config.toml
train_examples = 36250
drop_path = 0.15
residual_init = "scaled_by_depth"
optimizer = "adamw"
beta2 = 0.99
weight_decay = 0.2
Rows from block 2 of a small image classifier, named by matrix and row number. Rows with one number belong to one neuron. Each number is 500 + 40 x the weight over its row's rms, rounded and kept within 0 to 999. All counts start at 0. Numbers have three digits each.
After each neuron's rows are labels from the 100 images, of 14976, where the neuron reaches its highest value: "responds to" is what is common among them. Only what is clearly more common there than usual is listed. The data: Sentinel-2 satellite tiles (TerraMesh).
# fc1: MLP up (model.blocks.2.mlp.fc1.weight, 512x256), inputs 86-171
# fc2: MLP down (model.blocks.2.mlp.fc2.weight, 256x512, transposed), outputs 86-171

fc1.88:507521500492491497503468502565503518495501538433516505487509526509485428494438403548513526463513482539526509468559485454570519505603504496496535504444463479550440478479441515494502591498526510434460501554607473485644521509496505461547481506522479430460542469
fc2.88:485539552537519423486464514522562471517482536470515511431509423500503473458467498547501551467505562487474469490499439470519573488536535593596526530477439570514488503542470459472570515431455489475477500553455471451530510505455447486478571530527511483458503464
responds to: water; main land cover: water

fc1.288:467509484542539563421515526482535424441464513488480503506468481514451473526531528512476509512448548455443497493457468509451489515528510533600518532507526533472588496489549572469519509501560505507506478612500430444582486512475497494485498471489570561509457487
fc2.288:475557504536505458566464524599496475497478494497478547490503493523564521489506543533495534480516508511520521551450484499550586455439506512547464496458370539503534479509444524508564437470433450479438521398481575490459518546523514479550591502511524515472477544
responds to: bare ground; main land cover: bare ground

fc1.357:548520484468669465504435442480490489471379507532465559506548555474538460551446521519448458503527497562551521530460529481555525503475532510521476522423479563468531433463464525515501492513552495454523508508520484482518484461570562438593515544543569550453556505
fc2.357:406526515509476532475535543510539456535501521481504523483468478487451531379527504505624531518471517478456433508495493488442527478508459486572519538466470431476535550569547526453563489471463502515467469508496510485535533525474492527459518432445450488559473536
responds to: main land cover: water

fc1.14:429469418448511428448482502519506420445448461518582420519557523507590500439514500522442493492501486516468543538450507559465440468465527555501522467527526463471552504496519489484508482469493509522497578483507496518505473468462476527488516558511483484545467510
fc2.14:478538586529510540544529457502520450531522538520459569441412502509466530571508531522567488513474523481511434522489478515471549528447429505601457546465465526477534560484432475462556476538437484531476452482440480493529529538478514500505530507463563515468470439
responds to: main land cover: water

fc1.307:479515502545503525508527487511564530467525547486583375530514503433508562464523508512577530467518438531515467481492556527511536531489441492501524375541476471535478503518469531553518492527476480520494467493471492532502487507499499496478507401490438556476527541
fc2.307:539489448421504484501526498485439513482495431596493506528479513436518444556556527451413499515532561487506546485523517487484461526451556458532440527527465532561503501489542448556480464541495474541530582501515552555457445492559484446482497531477473479463473488
responds to: snow or ice; main land cover: snow or ice

fc1.480:405531461470525525499425469488464397491507441514500511483500514507457457548493475511476496497487470463539527541521442492532544459492460532565512482440520581453587452404562557488490527557549520448514499518525472480491415496510483535532543519509567527478526462
fc2.480:509468519502542441454525570510572455439465531487507537489528504469537515425549493497510486534563516520448475438499477558473577552483509520564487520499421492551514489529459441519559482520458526555421495536465437458525531531451481436494524484464445436473428501
responds to: main land cover: water

fc1.74:590539541557551542515524476495503536488501506466498486515456523420519554620473498480489458486562463574451450482519571446515540545469506442493492408506521527457495532540515495526508498549562458490506463509464485512505452494548531481554511442472453582490593512
fc2.74:390517411451500496527507536510464546499516444551465473514526455477484447382549498483485546605449553442578571519489517518469416432485478463510497527489510471497512505435524537476463472564419537556509502497530528573522499472531499512449447573541500494556439515
responds to: snow or ice; main land cover: snow or ice

fc1.349:586473446551498511522514514509563528472536466465614433515521467454532489491509515512460575476467537432513454565470479513466417563475536561525539473507516507461500545479522538457504481466586543470503470484517496485483476484519456490444512437504451547466480530
fc2.349:400526534498496437524490547506491540524495547538428524504504498516471546508504519488563421499481450513474524508484538458492507470505466426541471524477478495521527500553521443463509507531446478516485517505495546499510537499529556497557488560507536519523457482
responds to: snow or ice; main land cover: snow or ice

fc1.445:497487500539563546402506534472560436464437537500461508489465514514454466526527532518463502467457530452436484483479485500448512531514508549666525531486532512482584494521537480475522539464573481494506486609498444452574493492485517505503495499505593520495461470
fc2.445:453585519524474486578475522600496470509509500452474545478470514549522518488507542510503531487508515496504490536447459506551594458431486520562463515478387526491531452465469554483584429505447495477438490402463549478450529577497498499572609502530531518468483551
responds to: bare ground; main land cover: bare ground

fc1.395:524513548567528579501545464491524521465524522499528480498531473469488495605505526584561428498475558492475501497469467444532535587495420481501465398534493628529482556497442462521493487530513512523482458526468460469504454515478510507493472471371459586450526521
fc2.395:457516400454507414499439539503500477476442468470492463479512496527546513407468519458404522505550398452513504496478488557524478420497548553517523498523534470471505446527546564502470483464510489479503574461528565527446490502509495534529552507574539481507524548
responds to: clouds

fc1.451:524519498557507558522512444550500502525490481507478512533437499500497539545463529514547509539495424473599480537542532479499566471483507482532482465510471481471516522510475549496453519531553441557506455479530558513459516521543522493548539526540565537455495490
fc2.451:469528455497560458523507504497488436455500463482522501487552460503520513514513506495466493485490528450405489572440462517540522510497437529515539488456466544496527503508588476449555485496528514471502536498507518456526447493508514505469546479455487610491557540
responds to: water; main land cover: water

fc1.45:537418505484506504487447531518578525485471550552544494487477477482509495504469538590478488510491537550567488459447581452486553496469550534492460476499524535559527545570418481543459484488482368502448504498482524476496507501517491456529463461446542436511506481
fc2.45:519507383496494483481494498522445487486493504429459518429477456521489434480466409498453544462541441502508504475583462489524498510581547503566553538455518485532466421489546533486531589490548547452472484580550469471562528476491493477526497535555439448488486498
responds to: clouds

fc1.2:464511457448503527350497488582480415472492504487576435489465511523472398529479491502408490516480512500492490484501440456532498473539572495547493493528540515429537495479592474482508607527565528474485503611500404483536481509448459562522532498494487433538516524
fc2.2:484469474484500512478552559515462574460527495481490466490481536480527503503529510489491488513557459534462497475538483460500523497502509445548522479494480482617499470522582451539473563540501497497470524573485456491548487507515494416541509441478476506461498495
responds to: water; main land cover: water

fc1.400:510495493480532479450482511653506501462472528470542493579501526477487499516513485464488485474529514529546499462575523522549533606514521512506501469534447508576548496504475423536501520473518497499441507523517443545493486503514482454529478489520480483432519515
fc2.400:506551431441503568492489446540418472434506502520455490429494530498457501512506510511476459458528533499543535506502444479523551412493477400492501546482478495501460506406556555507546517522544523462494489539504483496536475512503519492491558563502489509491521506
responds to: water; main land cover: water; snow or ice

fc1.19:454442482422513477489452529505541551456455541501520505534491522453551460475500522538489456471575543548516504475472543490518502517480524534507518493496464511596595517576503453579426490424507433485463536487535503467489513496525477453497497491429475450491517511
fc2.19:468484466514467501531496474477534544473528482451477492507563494497513460435446451488548570499495466454518547470566516516471458549574455516474506512500544538574514444449481490503476550479568485509547514523566528524524519461568486475564442506525519459488438438
responds to: snow or ice; main land cover: snow or ice

fc1.310:526480516519500476456440521468525300518466537531496514531544487509501487468465502533510511461537466491485509483504492503567543480550496603515481511500516546397544499511420522499503510515461436442552497526500459460482509518435507534483532508502549433483559473
fc2.310:548515495509522496521461543497570488446437534460467532378526522485484457455518469528480551475558484490492512462522478506510530495549506568533527543493493601566437481549434500510533541478445448497469564556507514507564517486511510453489512459448499467461501502
responds to: main land cover: water

fc1.66:530466470488512420523500525517489548474473539496487529427535474486502454472479494558504478439557535476479486523493505485535484490576513514505473526494503538601452526499505509541466498487510479501414529482557577511530498483635506416486449538467525479504539465
fc2.66:489523458478451533541464555558544574502516507440475530473488545510498465463510471469532540514481525531509466449507514518445419471533501497538550559481513493534525424528425510497506548462448513521487527537502505556573548474524486502519395493510479448565455525
responds to: main land cover: rangeland; main land cover: water

fc1.337:503502467519520455528491469482461528481483508497494525472605529462515528496462466549507502449537464504521550543525519512551523487609473489500509516417460501555476504457452511528494515515531469447495500498574552517602495466601546410486487536504528477480544482
fc2.337:501493484492452529449512485534478517567551524493493432512402508524436473489476508443493514501451546481542493451576489477492467520493525475494491488526496432561479502466539473483497588480512511507483443577491461535544516481478456501538442547586516484494504484
responds to: main land cover: rangeland

fc1.6:480526494544504507539473477499469516500504462499520518506517477531480526525472526570505448474480489455509577571469462460553562466492494572486493522419436537507499544476516546468530487476569444457518554477546547407532494545542508431501556486477553583483521477
fc2.6:509438473452572420429530530462526505424452518514571443576550466391564487484497492473508475544541500556482504495519572529489471556483469488482504414536485518523531503557471412602436505489435519567516520514483474540480440448517475479499450470500451459505461486
responds to: main land cover: water

fc1.71:563503493511584474494437463512455518481400489519485524489531596483541484572456527509436449473509476582541505491465597474536486492487550484517484512438525518484496500480439494498454495490574451465492488511559512496531509391560541481537469529528560472471555522
fc2.71:502536521557514502495561498533519456500502513511476515477483418502434528421531535521586503535499505394413455513479472504451558513527437512579508514504456501517531567536543477455573482506488513544439452535477515493511513553462480498435543481472451523501448491
responds to: main land cover: water

fc1.467:438509500501510527502429462482581522501520596495513467493473513450466547554414482511498543407500489517555461473516522514572514476487493572525514430521520522479482510437443537526503493455497465453496467498438437465493449489486469510507503433527502541484604441
fc2.467:531491458403504452503498519469480519480460452536470541434557514506524436496509451495456500524546510494468494446530491532513436517534527487515496563502530522566471466517537458511477541507492503494481607547519552534522494484530489478518467554460478434497496511
responds to: trees; clouds

fc1.494:611492498557521565480559499525510486453474403514583500520447488475583482540533511518486480565525527513518458504487516485461459562482548483572503503521525506450562551591476483513434507481529510540501532519503517536503516495499512550473490436406439484500494559
fc2.494:369516518471516407526459534517542500552525525544486539529480484495459502484479510480518523515437470504537490538499516508476498494474488492486458512461456502493537461510519476489513498501433478534499470472493514500492489502504481498502476547592546513499469427
responds to: snow or ice; main land cover: snow or ice

fc1.303:570493516532518445432439528507547366517449582529461546494514497506481494513416461534511499431516441516470451456502531517547510519584530574515501521453564524421506471545409511473524530495465451463533454552514456411514519483441552536472506505507544428489536446
fc2.303:527484490460528525518450511499539569416451498478497482393550511477507470432537481502498544502558501509515540469530498495508484454525485516501537507494500555587410468517479524545470553495418502497464576556489496578569492470539514459505471470486488475500486525
responds to: main land cover: water

fc1.291:503468463493505476481420518500527431457453490500602412470556463509486427460508518559402441490502554463506606559491471467537546486549507555509484502502468584518514517534502496516513521438597472469489601522521467530494452510482476450560523555495572453485539424
fc2.291:470498525524501553509550507503466477516492445545483479473467573503523547507553478441590562525457458514490480539500531558524446479491489467490503513436518410432461512500486499506487546522428505481511447499486471513538516462477535552447447508524480475574466565
responds to: water; main land cover: water

fc1.253:368495499449510432508449458475486476498480430494494484514622494519595483431559499525493495554530432487517534499450494549496501456493460510477508477507500516477576447503524477534441485507441507542517555470541527531486502453493490561473516557507546508460459548
fc2.253:619455493515509540504544500486492517494537572490512520513478484440488508599455441470542527448501560510489504510586528489473462548542511510552503518483509505526520517475508505536496566501556495493520477548481497518553477478547502469507449397487422508511484460
responds to: snow or ice; main land cover: snow or ice

fc1.43:509509512516607475499396487477567477471462518470509531488516513472555530562473500484452492497504436588574439461458582492528560525463518532537494423486511547478516429489399509497475489530440494488508482489470474415504482463504509493603506511548583530439549490
fc2.43:481527486499494498485522491558505438548536548518470531417494465514449528405470440502590539480454504453446447532530485523501512519515438474537539537443506432468500502484514517447574534491488506487443495512481520464580496498509521540486516504452478520542510503
responds to: crops; built area; main land cover: crops

fc1.76:453451503455534528523453439524496534505477496467467536468472431528522514497477538552508456553558554464569526481469512564489465433460458547523492455547523571518482498440416542559382462520422499568439480464458532546473488539518517494471457570486572521490512467
fc2.76:562497447512485456483519551521504464497498549550513512405512506533448447481505451523476483492502494489424534514535472450528542523575527488534478565451457489529456490568580451492559587474612497480434511552557472473569518506492502449535515465505473454529432456
responds to: clouds

fc1.31:596506503551501466482572541485530513496459479490502435492476454513477498497418469579492499494494471457429452542498459518492522499494486498489506412502576485505467509532531465496526486577565529508483504506490496499504513524478563497560523441427440447594524526
fc2.31:389495477463556493460434445476502428480485557495525524449491564460521519540518455470501488436556546551602534464569520526528539563528515521557508492503502549516512478468440506526506568415485454470496520563528507485526471487517477481528541530528524514372526460
responds to: clouds

fc1.429:526519470512556477503420504516463480490505452485507521542531480502463396548502449495417487500492464505553506524520469480586556538473474551518501469430453592484499388434515496526485502570542540465495512499554430505501442479568511481602519557545562530451555441
fc2.429:484499497536494515485508506503522455514501525574451531485480511506478517507506511543532508501494466491476474472495467491497556497495529494554493554436423436524494555531490509458565519514482486488435455553499429428554594527431505474436502481451476466524448502
responds to: water; main land cover: water

fc1.415:486497528484503509506504505687533472510497534583493538575492471523478517520516556552451485467491528462542473495438478494469562530486496563505446526516457539471627576510469461488523483491467479502464499480441472503474512535440480474458516565481540483456520457
fc2.415:482530373455555538451471450524440418400444468490524459462526486490461497529508487483447425458529548498534525497523480514540486490554459451436549498517524519503504504481565527496522568493591518456529504594546508502539455492491527514511517513493507498463525525
responds to: water; main land cover: water