Weights of a small image classifier: 32-pixel images, moe top_k.
Rows from expert 0 of block 3, named by matrix and row number. Rows with one number belong to one neuron. Each number is 500 + 40 x the weight over the matrix's rms, rounded and kept within 0 to 999. All counts start at 0. Numbers have three digits each.
# up: expert up (model.blocks.3.mlp.up, 8x128x256), inputs 156-207
# down: expert down (model.blocks.3.mlp.down, 8x256x128, transposed), outputs 156-207
up.11:520478505545388468559454504567509515487439497552442552526470484520498452469512512483529564563480520491508439420433481545429530444457517502442604470430490489
up.12:521447536541564464423489472458446496464501481528493496555442507529555483458515492505483478453466518578486464585488498470517528527527512493479596499490363496
up.14:507504424356558541488559375498479572525589529499600464413507506525488537466521451425532556523432405527565530543498430443500564462468422417493481447616464570
up.15:512506495490496508523476466506521508535496490511498473518508482475491484504501502501483505487516523467490499489503493539536510507518479535504494479529512520
up.16:386564605496455560518345485483487510495548581496465457612476438505522465560451413563531500531540426582584394394537469555510540517442384580602574506512533403
up.17:477458610578413506502445512491550498552479498499552456583396386472457406536523569531461488356582635405562579532485614626573455529602506608423524479487469427
up.18:536481542437508432545476431522531467555582486592534475486460527439507555538527467597418549451547493442375541457507565614525575567495490591497506496527434449
up.19:406447488487468494573495439488502579485516437515525464529516416511472400483436521470468539512463598436555512486426497554505563424436429463456504422469457524
up.20:512597497451540583532568493416461484453647474541482551518494439474453533589392462399498605530477410539542461447575398461472484565473488449595517457620556522
up.23:525521504499547536476482487450525509523546399506488486561436441468475512504433577437478528439558465513485506524565456451500496591549441526564577400585440461
up.24:495462508557514528453564472495430543417474465478544483485514580529535501368442499474529499448415527551523418574537446461508507457481546438558486422472479516
up.27:406414448514488504608489508527494569529521461459422474570511449475497370505476560475492527584460628474529487424438493487489554423520487464501507398536422507
up.29:480399511558412480579471534523466488412572489545577486525466543509515466459496501602558543439489554458474501463418545551524596449538563450423451471470537392
up.33:453441436540512449499581618549476379448507445556494522460546477477540379498411628478521478512498546488511517500489574479470463568537526455431528493481461335
up.34:515478488501529505433562461495437523409454549493498523437494579511585526408511465494525475453421474582499444576462427465525476478467526417483494488454438496
up.35:539520478424518531489497418485504534514584524516541511445496510501468535528516461473490545508475437476530531493458443475543536493479408438458522449588445563
up.36:468454516371498431548447509446500505525466477573514435435458491477459425469452589502467523530500568428520546475410457556563571481512501456449497438520491442
up.37:529420430520541416484486561507491523496485420478518477540520451500510446487532470504428474565493502559537501509486571482486608458476518497442583570464390504
up.38:500506496499491501511500505513524515500503497494489500508502486492487493513497489501481491514515500487500497490499488509503500499498505517502510496491500495
up.39:527527529527604509455469426418486477645586494520463438573439400527547533537572579498484498523508500553559492543542504460529462551519393588472589538619365543
up.40:439408476553402508603508530500524512471517485502500467596486558473506459410551506513514530479488572440434479405447459516553549444527529424521513425529439498
up.41:488413511500586511507547528438485568619546513507560421540472392487451458474533467535556421610513472599466459418596528416459585449436363627598507489605532463
up.42:500421416528520517414532565538473584455398501396578547446475621541519492414483454515504459479440449571477461580604427456521518441484547459559316494462566486
up.45:502538489524517560486506492530513557418509478511522532520496489496485479485386431445496575461502473534445424539574440482461511553440539500597536421499478491
up.46:521513507571456536485444370480434507461489353492493506585538542469543413397452531433531570430444578481510400571450499506503508510492524468593492412495533562
up.48:430501510497495486518449501526545515531455515540426523454518526524492507456518530513506479547535533481480553444507558505537493514420443555517702538506332509
up.49:495507500496497501504499497499503498501500498498494499503500497497502497503499494501492499497503503498500496499497498502500497501499502502502502496501502501
up.52:536497464483560476511515545423536363481559476515388548507492402453563518568534557442442465475650459527563523422437532414553416541487381434479503619487472475
up.53:417480496488480470567531517499562473524494501552473481468524503498485494449519565537504491538551553460514549396500573499570512475424436536488703528554370478
up.54:555526482477567583469562454458487503546575453461586399523487494492479532564483486435437571427460446527517531507525415490520568609539428448535507503608443585
up.55:478427510553389474580467498500455467434571479558549477527458539496529480441526531583551566417495571445482466465419561562521544450536546461421460480480543394
up.56:521511488487508509511511483518505504503505497498488492490510496493517503501509487495479516509503491508486486500498495499486494513486511504514517494505478500
up.57:508509503493483503529496497504502482493505529510491497516504492481502506500501502516481487499511513500490498470490493507496497508501511506502518503505498490
up.58:496535549477488460519449481527562459490494512449505467498516471495567544506550492500555514458560536475478506559513530550497459540519558511490524572446580461
up.60:463417470480546530546506553570499598586509447474453448593511421458452346483443515528501461583466561560530508356524512465533612450506378505548543406591437471
up.63:527624494462554610520590479408451468493646486534485548513511446481451549600409460407511587522476389554560460440576379450506462589473466448607488482650577549
up.65:480480470534422499569439454575562531501498459493459457567495469447538452487520507514514539492516574440513476445456510579495511449505511560465507461501481493
up.66:483498535566388484551464571563526524450484496524433606467476498548508490516458460469582531528495526472532476413443544575444565488407551497466653524398552479
up.69:547480520491522454497478466542565485504484519456537461511517456496580509515581530510614474499529559488458541575491525530501476507584559521481442534450628462
up.70:423473420575453482513497535464441471553478513442437492556515508449514363461531602448499418547478677494516455465459574478522505422578564512530452412509502573
up.71:520544568523403561547451513442397507384585432558439517590525514506419519518392518517511636538473465482482402472491457470419540524503509473574605404451479503
up.72:440425465528504451455615623577582440419439562486551557432599512462499383479461590521485447487476559448466580488433579524544493508514559398376547513417415385
up.73:498506496499495501510504506508510494501501495503496505505500497494497501500503498504488503492512499497495495497499502507506499510505505508500500498497504500
up.75:505441545544579439426470468452458493500522485522482494576445471526554485484532519490482482491479520560511472595492516462496530529524515530453607519494376502
up.76:501504497498495499511498499501503497501500505502501497503501495495497495500497501500487497500508494498498493493499495504500500502500505507504500496502504495
up.77:504422525574518522436456586507440523440497431500566515476475599545463458486412526541545485449471530467513507560552512480527566507523500454534389448485586462
up.78:586495440401615498472511462461533462590473509489507451513525328446589399629590586407443511548497466579511492542442439483494447552591411498462392507538531485
up.79:465464510511437500549488520439456426486472547580489476523450545491532494466534526560515506439516531484490457448436463549524520496516489464444555494501453443
up.80:478485504532492503539510523501518446515492484555493500533512490492508474483501550516467490471539537464509463486483535486513459512520448528474494506483507469
up.84:510541544524591498463439443465501485659553521503443444549476437524546548527595543526498465544530497550534506528551550478520471546481425639491617582589348544
up.88:622510508497605505450462477456529482595531489509496489602587299473544391682582510460439479523538486583535493536462546534520477564582415588470400559504548518
up.89:441436521493466559559519485545510476478530504542468538449507524459488438531467506558499592496516536396522474471462468486500479511467456461472497470523478394
up.90:442407474540488456459593593466494465466402572527548532409521600463540466407509534507525415463440531494462545520431521483567531494520536383447585478460390414
up.91:469495487531520470487436486483541485634518557475467489606512348467548434593577541442459423509540550520542440517482498546488431482554425594442456542516547487
up.94:457441408489535497611523495495461596668599507513482446545536447525414529419548432550527487592519530558368547415638620459479593351414455680568605461657430560
up.95:523453418445510401525503587460553494498538478472470510592471396472491472494497486443424481516565456544456539449508538455465557474488538518544557506480436482
up.96:453539619540486572434449487516469552452473561475524482517549520508414387484418459583487492434490514572473427473559494567544548484505465496575612436540489412
up.97:455466493514458463486569545499569529454416563551442557430525549486536436457480468510509426494498538404520568445396479547564556509436530459459673459459391476
up.99:454427438539494497584456494496516559508554502489453485520469424501499375599409565471493474519484636430576568414420515550497592415550449436432488414540448503
up.100:491580523479542570513554480427462499453642465541507550533484430475486528576387477408506599484474457521545461516570431468451493560475487464570522451599544497
up.101:472432520517459477508470584462466472474451536557499500475462594493512511466531472565501448483501512489475493444456511526571567491492517442465548507475422440
up.103:462581582449483524545495472447499506486596495473505460484528437497469556504447404464540573471504476488517502502568511545517524532436543471518561527569597506
up.105:488404450371501373551374514550523544452493440452516455499469377551478437502480480497500576580486481576559566493401550565392603401474550431373464539432486440
up.106:602471497560564463449428523469513470486595510520522545636570327541454414652523450553485449510562448592525539508461576510479560520571487555443423583441562515
up.107:536476508508516434500477508531566462485483520453473491514503430491602483519561532485582467517538552508499503551468524534484478508553567517462500553427592433
up.109:506565570397514567541520415478474564499578505442579415470567514492518581517461419459579546505474511502472521566590508501493477550460481473580445467570611502
up.111:509490480477502509506521483497514518517515500496504487493491496500498506513515490502486500499508497497507517503512512503504514491493496519498483496521519508
up.112:524471418535553474561611502484474554595565565470459431541535473541521552481577506491546401569482584470391543529585607452440505363473562631506477479576500589
up.113:526462472483530515448490574505519529480438511452547544470473531509467452489481484489449478509504456549472521537548424454517532528535520487562411468492535471
up.116:488490525563375486566471566574530521452483481531435592478471500551488483494457485460579543524490527467523499397441535551428567477421545487467664508413539491
up.121:452454495523397469542526549468497455462447554576464548481476528501533451463510500519526490461510531469505497424393482560557543479463519441421650505449424437
up.122:485452521612359427518407546418455468513423532541422525563491538443541509458555456484467470459465541501432373477429457617564536453472507499432600500425445511
up.123:522485503477493487507486510505521495492492503502519492481494498490482519499509485487478515504529475503473518487499500509496512521488496493490483509495512469
up.124:522506467552549482555565532506467514548530586468393399606584474550539577553582567529528359601469643419363517526553530480377426384545663658455458441504513610
down.11:511568463446511511476533438465533471533549451461455462508495455457526556540537518490534459489572523521503532500549498445531392526558450518559420527553472478
down.12:498560538549543524515507523435396451449535510526410520487428578632498529558456489497409498482356533551593547455493527548430519518449543433443618522529483599
down.14:429476377435451543544459495522484510535525547426581546567565472511425492517439417471488463502492446497430451517599363376460536539487486515629449432553473523
down.15:496498478505505518503505501488487504516499504499508499525510495504478491507495504498487485516511496511501481496519502487499488502500493516519484494509509497
down.16:433621529511417557575525599553565652543586477536462539349571487523319460504348363466598570509471460477476641362627443569495612491367522513597585391616631465
down.17:452473482504491573467503460468432532416508456382524547477629607569381482423428442443345498476443436488459588579528428364434570531466527416590566405524398561
down.18:483569517503505553451571452534544520542481483407462455584560423402481537520531603458484510475571553517520435614544577480511374444570488547557409514483536510
down.19:457448456496539482464493542457426439518442528508521545462442602470545538453506498516483489470547408566537494603464530437461519549475512483488505571404465484
down.20:512474493501413490614505571497481491437538475489448459496485531545483431459454457512399523526451508454523493384471501536504585462473544471497624521495457497
down.23:486560545502504561501529491490410451415484489502398509456468551604544523479516553511437523444392523547540528516457501498452453542516519419430586501499449516
down.24:481492467515486486478512535487429472472427509490485526495515568581508499525510540451388450498400523486509425545488450489470455529556484444489505507446411526
down.27:536438530540453484480521555562509471521444548568539570478553517544467448479479501479485500480487446546477440542403508571541548549471417468464475540348515461
down.29:496492505542382488596566554509536462489439515504409504505566514458467496456530515460521467508541508470451518381413505522501495506499524523498571514406410542
down.33:555425482463404477629440456538613535497543572507545478537479456497470489480551433507506521518528494468452536427370513565529594447459464504453516488432425559
down.34:458527442467531524502473493457414504445503495453515499467468585604477525520475486477402482530383493522514465519555426442448488515500520424543503468534430573
down.35:434499424464462538557447509489497454548524523476541495541506470509460504564459444526536451469500513463466505493599429435475510561503501529599451479554512519
down.36:463451450522485502469543534555489496466398526471543561440497581526531527436513530479481509491488455532489442632469471454505447506511473460492458556371481479
down.37:539501539620505501502530574418412409487464443548409563524484542561507452560478506444500492454388553511590518428463494554486537571456480465494589525450456590
down.38:511500504496497496495500491504499503497494495502509501496491502502503505498506509501498498495499507494501498519495504500503496502507499498498494505495492497
down.39:551591588454530580571530439475397514412586503587402460511451543609501516545504524548496556494387525532604544482447570558461481500459511452394549484582559544
down.40:541458515511396446517535533539495492436466485522468515424544507504475463525489529530453454488513548454504553479411582565454514518497528501458546533377403447
down.41:393610560542399576432529539573558622470475449460494584570570481522402499497385424420567585539434500474524362557585531538512446442419491538554520395469607440
down.42:424570523502523548421551554486431512488389462459414498441462563545520552512512589491474511459415577475575431595587470440519310481594487442548470521475475565
down.45:486537518528513513479585531485445449496442429490439473455479536597536504537516560419414478470383560514495491540489488502454437580570518481480539533460448515
down.46:533405487541472394509554603518505479468347534547496574407535558522493477490545610505458454545477445467464576521412506507511511452583475406422489581343444444
down.48:518663568443534542432499375474455524468545450461444445482467496562532594569533528509511496462444569499522472605517567482475345492524510497479436478534537520
down.49:504501502498503500496498499498502500499499502500499499500500498502499500499500501500498499502500499503499502502501498496496499501502497502503498501498499502
down.52:472538427487576572464602503547504489545434488451416500505533475553530462468459534513565488477373536512493403495624361420503452539559475509624460426550525530
down.53:507637538451527547404479384523497573472507418415450501513511481559531590556524481487510515515455508539490445619510510455404348493509498493503428458478502519
down.54:467472457484527552584572568501457433528508565528453502509465499513534480511484518517507512447480552490513517427543430492498551550510528508505553474583453506
down.55:530488496521412493582566522525579475499460535495421489522569472446487494497553501477536424513578501495448547400414507524500490521511530545494537522414415525
down.56:494506508494492496476502496510503514474494500483508508488488505508486510512501492502501510486497495502499496526504508493486483507500507496511482500485510506
down.57:490510502498503506502510516479471483501492506500468505483497514519495496496503505488494509518479483502485509495511478488501496494504506484509508495499492515
down.58:499500504577443504580475619480478518494487506512496538494498515457398415490449483490525496512516492477511490335505442528479569478490490489532544468485550513
down.60:450481598610430511447539614532491505463403524582470600475509532605457420468424503465515531541428489553523400517448491559529527521438436440479560487362558444
down.63:513459505504391481648490578483474495410546477512457468487478555558468422448449449511411546541438498430538526369450500559507618449457558450485632515487461501
down.65:492508497499452456494535515424487452468443519517450549490452474480490541464557555482552495527565476518484517520457497474507416462531482463480459591399459510
down.66:475600458456475542554501464501554501557593501446483413517482417413478538508491471525572487478608535494483481398583484468540424506527474568603441464608532494
down.69:508509522597451533580455637488489476516442545523482578490514504471374455533459453464615500506502446467508497309487388537464545512502471486535545483440538597
down.70:609426526530549496512484588598594469555476543601502563449424478567468449619500510553490446528541445474428545486436506552461549571530401522432464569392534445
down.71:432541415495521514424602534535490494513462521383446444421541521491544511451513519501379380503479570509406410547569517427531401475588573527563541510502411459
down.72:596433489463424439627389447471495500439556475544514457560390483527525470451554499491448536507480539451524472431389545576428591442443511499453515530475418539
down.73:498502497498494498495497503503500500498499503502498504499502498507492494502493500497494502500492495503496503506500500502495504504505500495498502497497506495
down.75:535573567554543539534506512445400460462558509537389507491437563618487522566456484491412497465372540530606584440480550572422530516440539438431624527541512607
down.76:498499497497502501499501499500498501501500499499498501499501501503502501498499501501488501501497499501499500501502498498500503499500500500500506500504490501
down.77:502477532551505491461506572495449493548324497506438550494503531537539493529579586435510488497414525507532402575464478504471363503581436469461467574365451554
down.78:493562441404598615473497392529451489560523527449533447526487458527521570534567480584630509492496458566525401604603431370499357488536457521582381511557487532
down.79:544514486478468508533560455562542549494536461462467462534567455517494494519520471494480459528492491508489542460458483513455496505480519532514521472469398517
down.80:530482490491499489500478511490524482490483530486485508464469494478536492513492452475508487505514497511499532500473511507505512504493527490496510523471520499
down.84:577615608448520563544536411500431528420582475581399435516460524571508528538521557562500544477419556480598525522445596567491435473490522477395498488571585514
down.88:598492484369619562458434316530469459586477521470536431564518416502630534563664523528675464468511496593508468651502466400452350535557430515496367557486408541
down.89:533457462543440448541532582520515514452488497482498562513514555575420453447441436474461489509455468527440539454446490557496573456420507420509530472415495529
down.90:566484474449431483612436445494510541424572474517501466510463516552493490500511459513412524504457524452524519414437515549429576462422521499494551501513377555
down.91:562481401408588580481515431617515506569464479474544477524572424479505488504568533601576458533553446575414513566533477412529447484550460511532410497489440517
down.94:388649561495395572420450521533524543476481452465488586567545474512423589544431466425557640507456431480519334580540478531542420557466436502538521468439573478
down.95:486503559584496505454549548536454436472422476521441575472505547537524487513485520542577479429414527517528457512492506541521467515493488477496489540423513493
down.96:572577575499507484504527505549602433554459497557419471504551423507543523532510529408588459486559577446539551515493532559442422575489498526463507581460569501
down.97:515596509400501554503425352464426521522620452454495441490443482575514589528512456543469545436468525544500453530518524490432465501447433512512503515573447534
down.99:506423529566477507521618584521524421594401554584510560516596527471478461413531581507532505480554443532447359533418517534620512531531445523454457542365548451
down.100:515481487504423492581525560510478499460514480483449469492501522539495424464469482500381507509453517484513468417474500524488553480496518479493600524488457483
down.101:525494496523433489578515497468452527423558448523468501517488524554479461505476474449449501507403540485566500407446529558432567469415550486483583494500416553
down.103:494486479541400491581511595502485549489509471493475492505532528503439392454454490513410493511479527492486472381503510528497556456501488499520565490495515450
down.105:515457429533506583552590514455449416577439516552504568571634537463541492469580577448568550503523469531510362516437413448623476528509391478512474505435441569
down.106:594437554455554501489430412529481428573419502542499465482563457465648473529648579493667476443505572538523471597427511504482415555557443482436429566416436502
down.107:492509503561450535606469593485517493504522545507546534474492494447365468512443446471612512500544480443507520309498413524482584504483496492547533446492556583
down.109:519482485555395496574520601470445541476483462491468541541515553531425385475459470463443499525443487482480479384487461519464542471513471472521559497461493496
down.111:488498491486504507517515493497498508504526505503499478509494497504497492495478505497470504512495516499504494493514509501498516495486498508513513484525487484
down.112:452644487508520612470465561540549581600513515482491581548521422452366561570395437447501556569476401517540367477669441513544460510498409567657481451534583534
down.113:432555495484521517470583531519456472498441491499434482470440522519545568491509576563523545451448581473549430571573506452549341468548510473530475529488467529
down.116:493610458450494543521512454507553494571562505438459409524504414418502560527512487525576468480605531510474475437584478455546381513560462572600419490586518507
down.121:550562485406487541547478375523515545509590461444475412518505458521527553519545468514487500502508499506488498475487475504457468514477481544532508489538394535
down.122:505452393490440460559528523507519444401592492481512482454501480471495437511406468565472460443580550484524639414537539493453592530461589484548540501551412407
down.123:492495483490513509494500499490483531501514485494515503512517494507483479497465503494479506520482508500513478519512489498501504483502490502514477470510522484
down.124:445655441469536603550514533506621569573621491469472445506474393384331545536358400504460488538551444476531493386740494504539517497475462558713515432665587502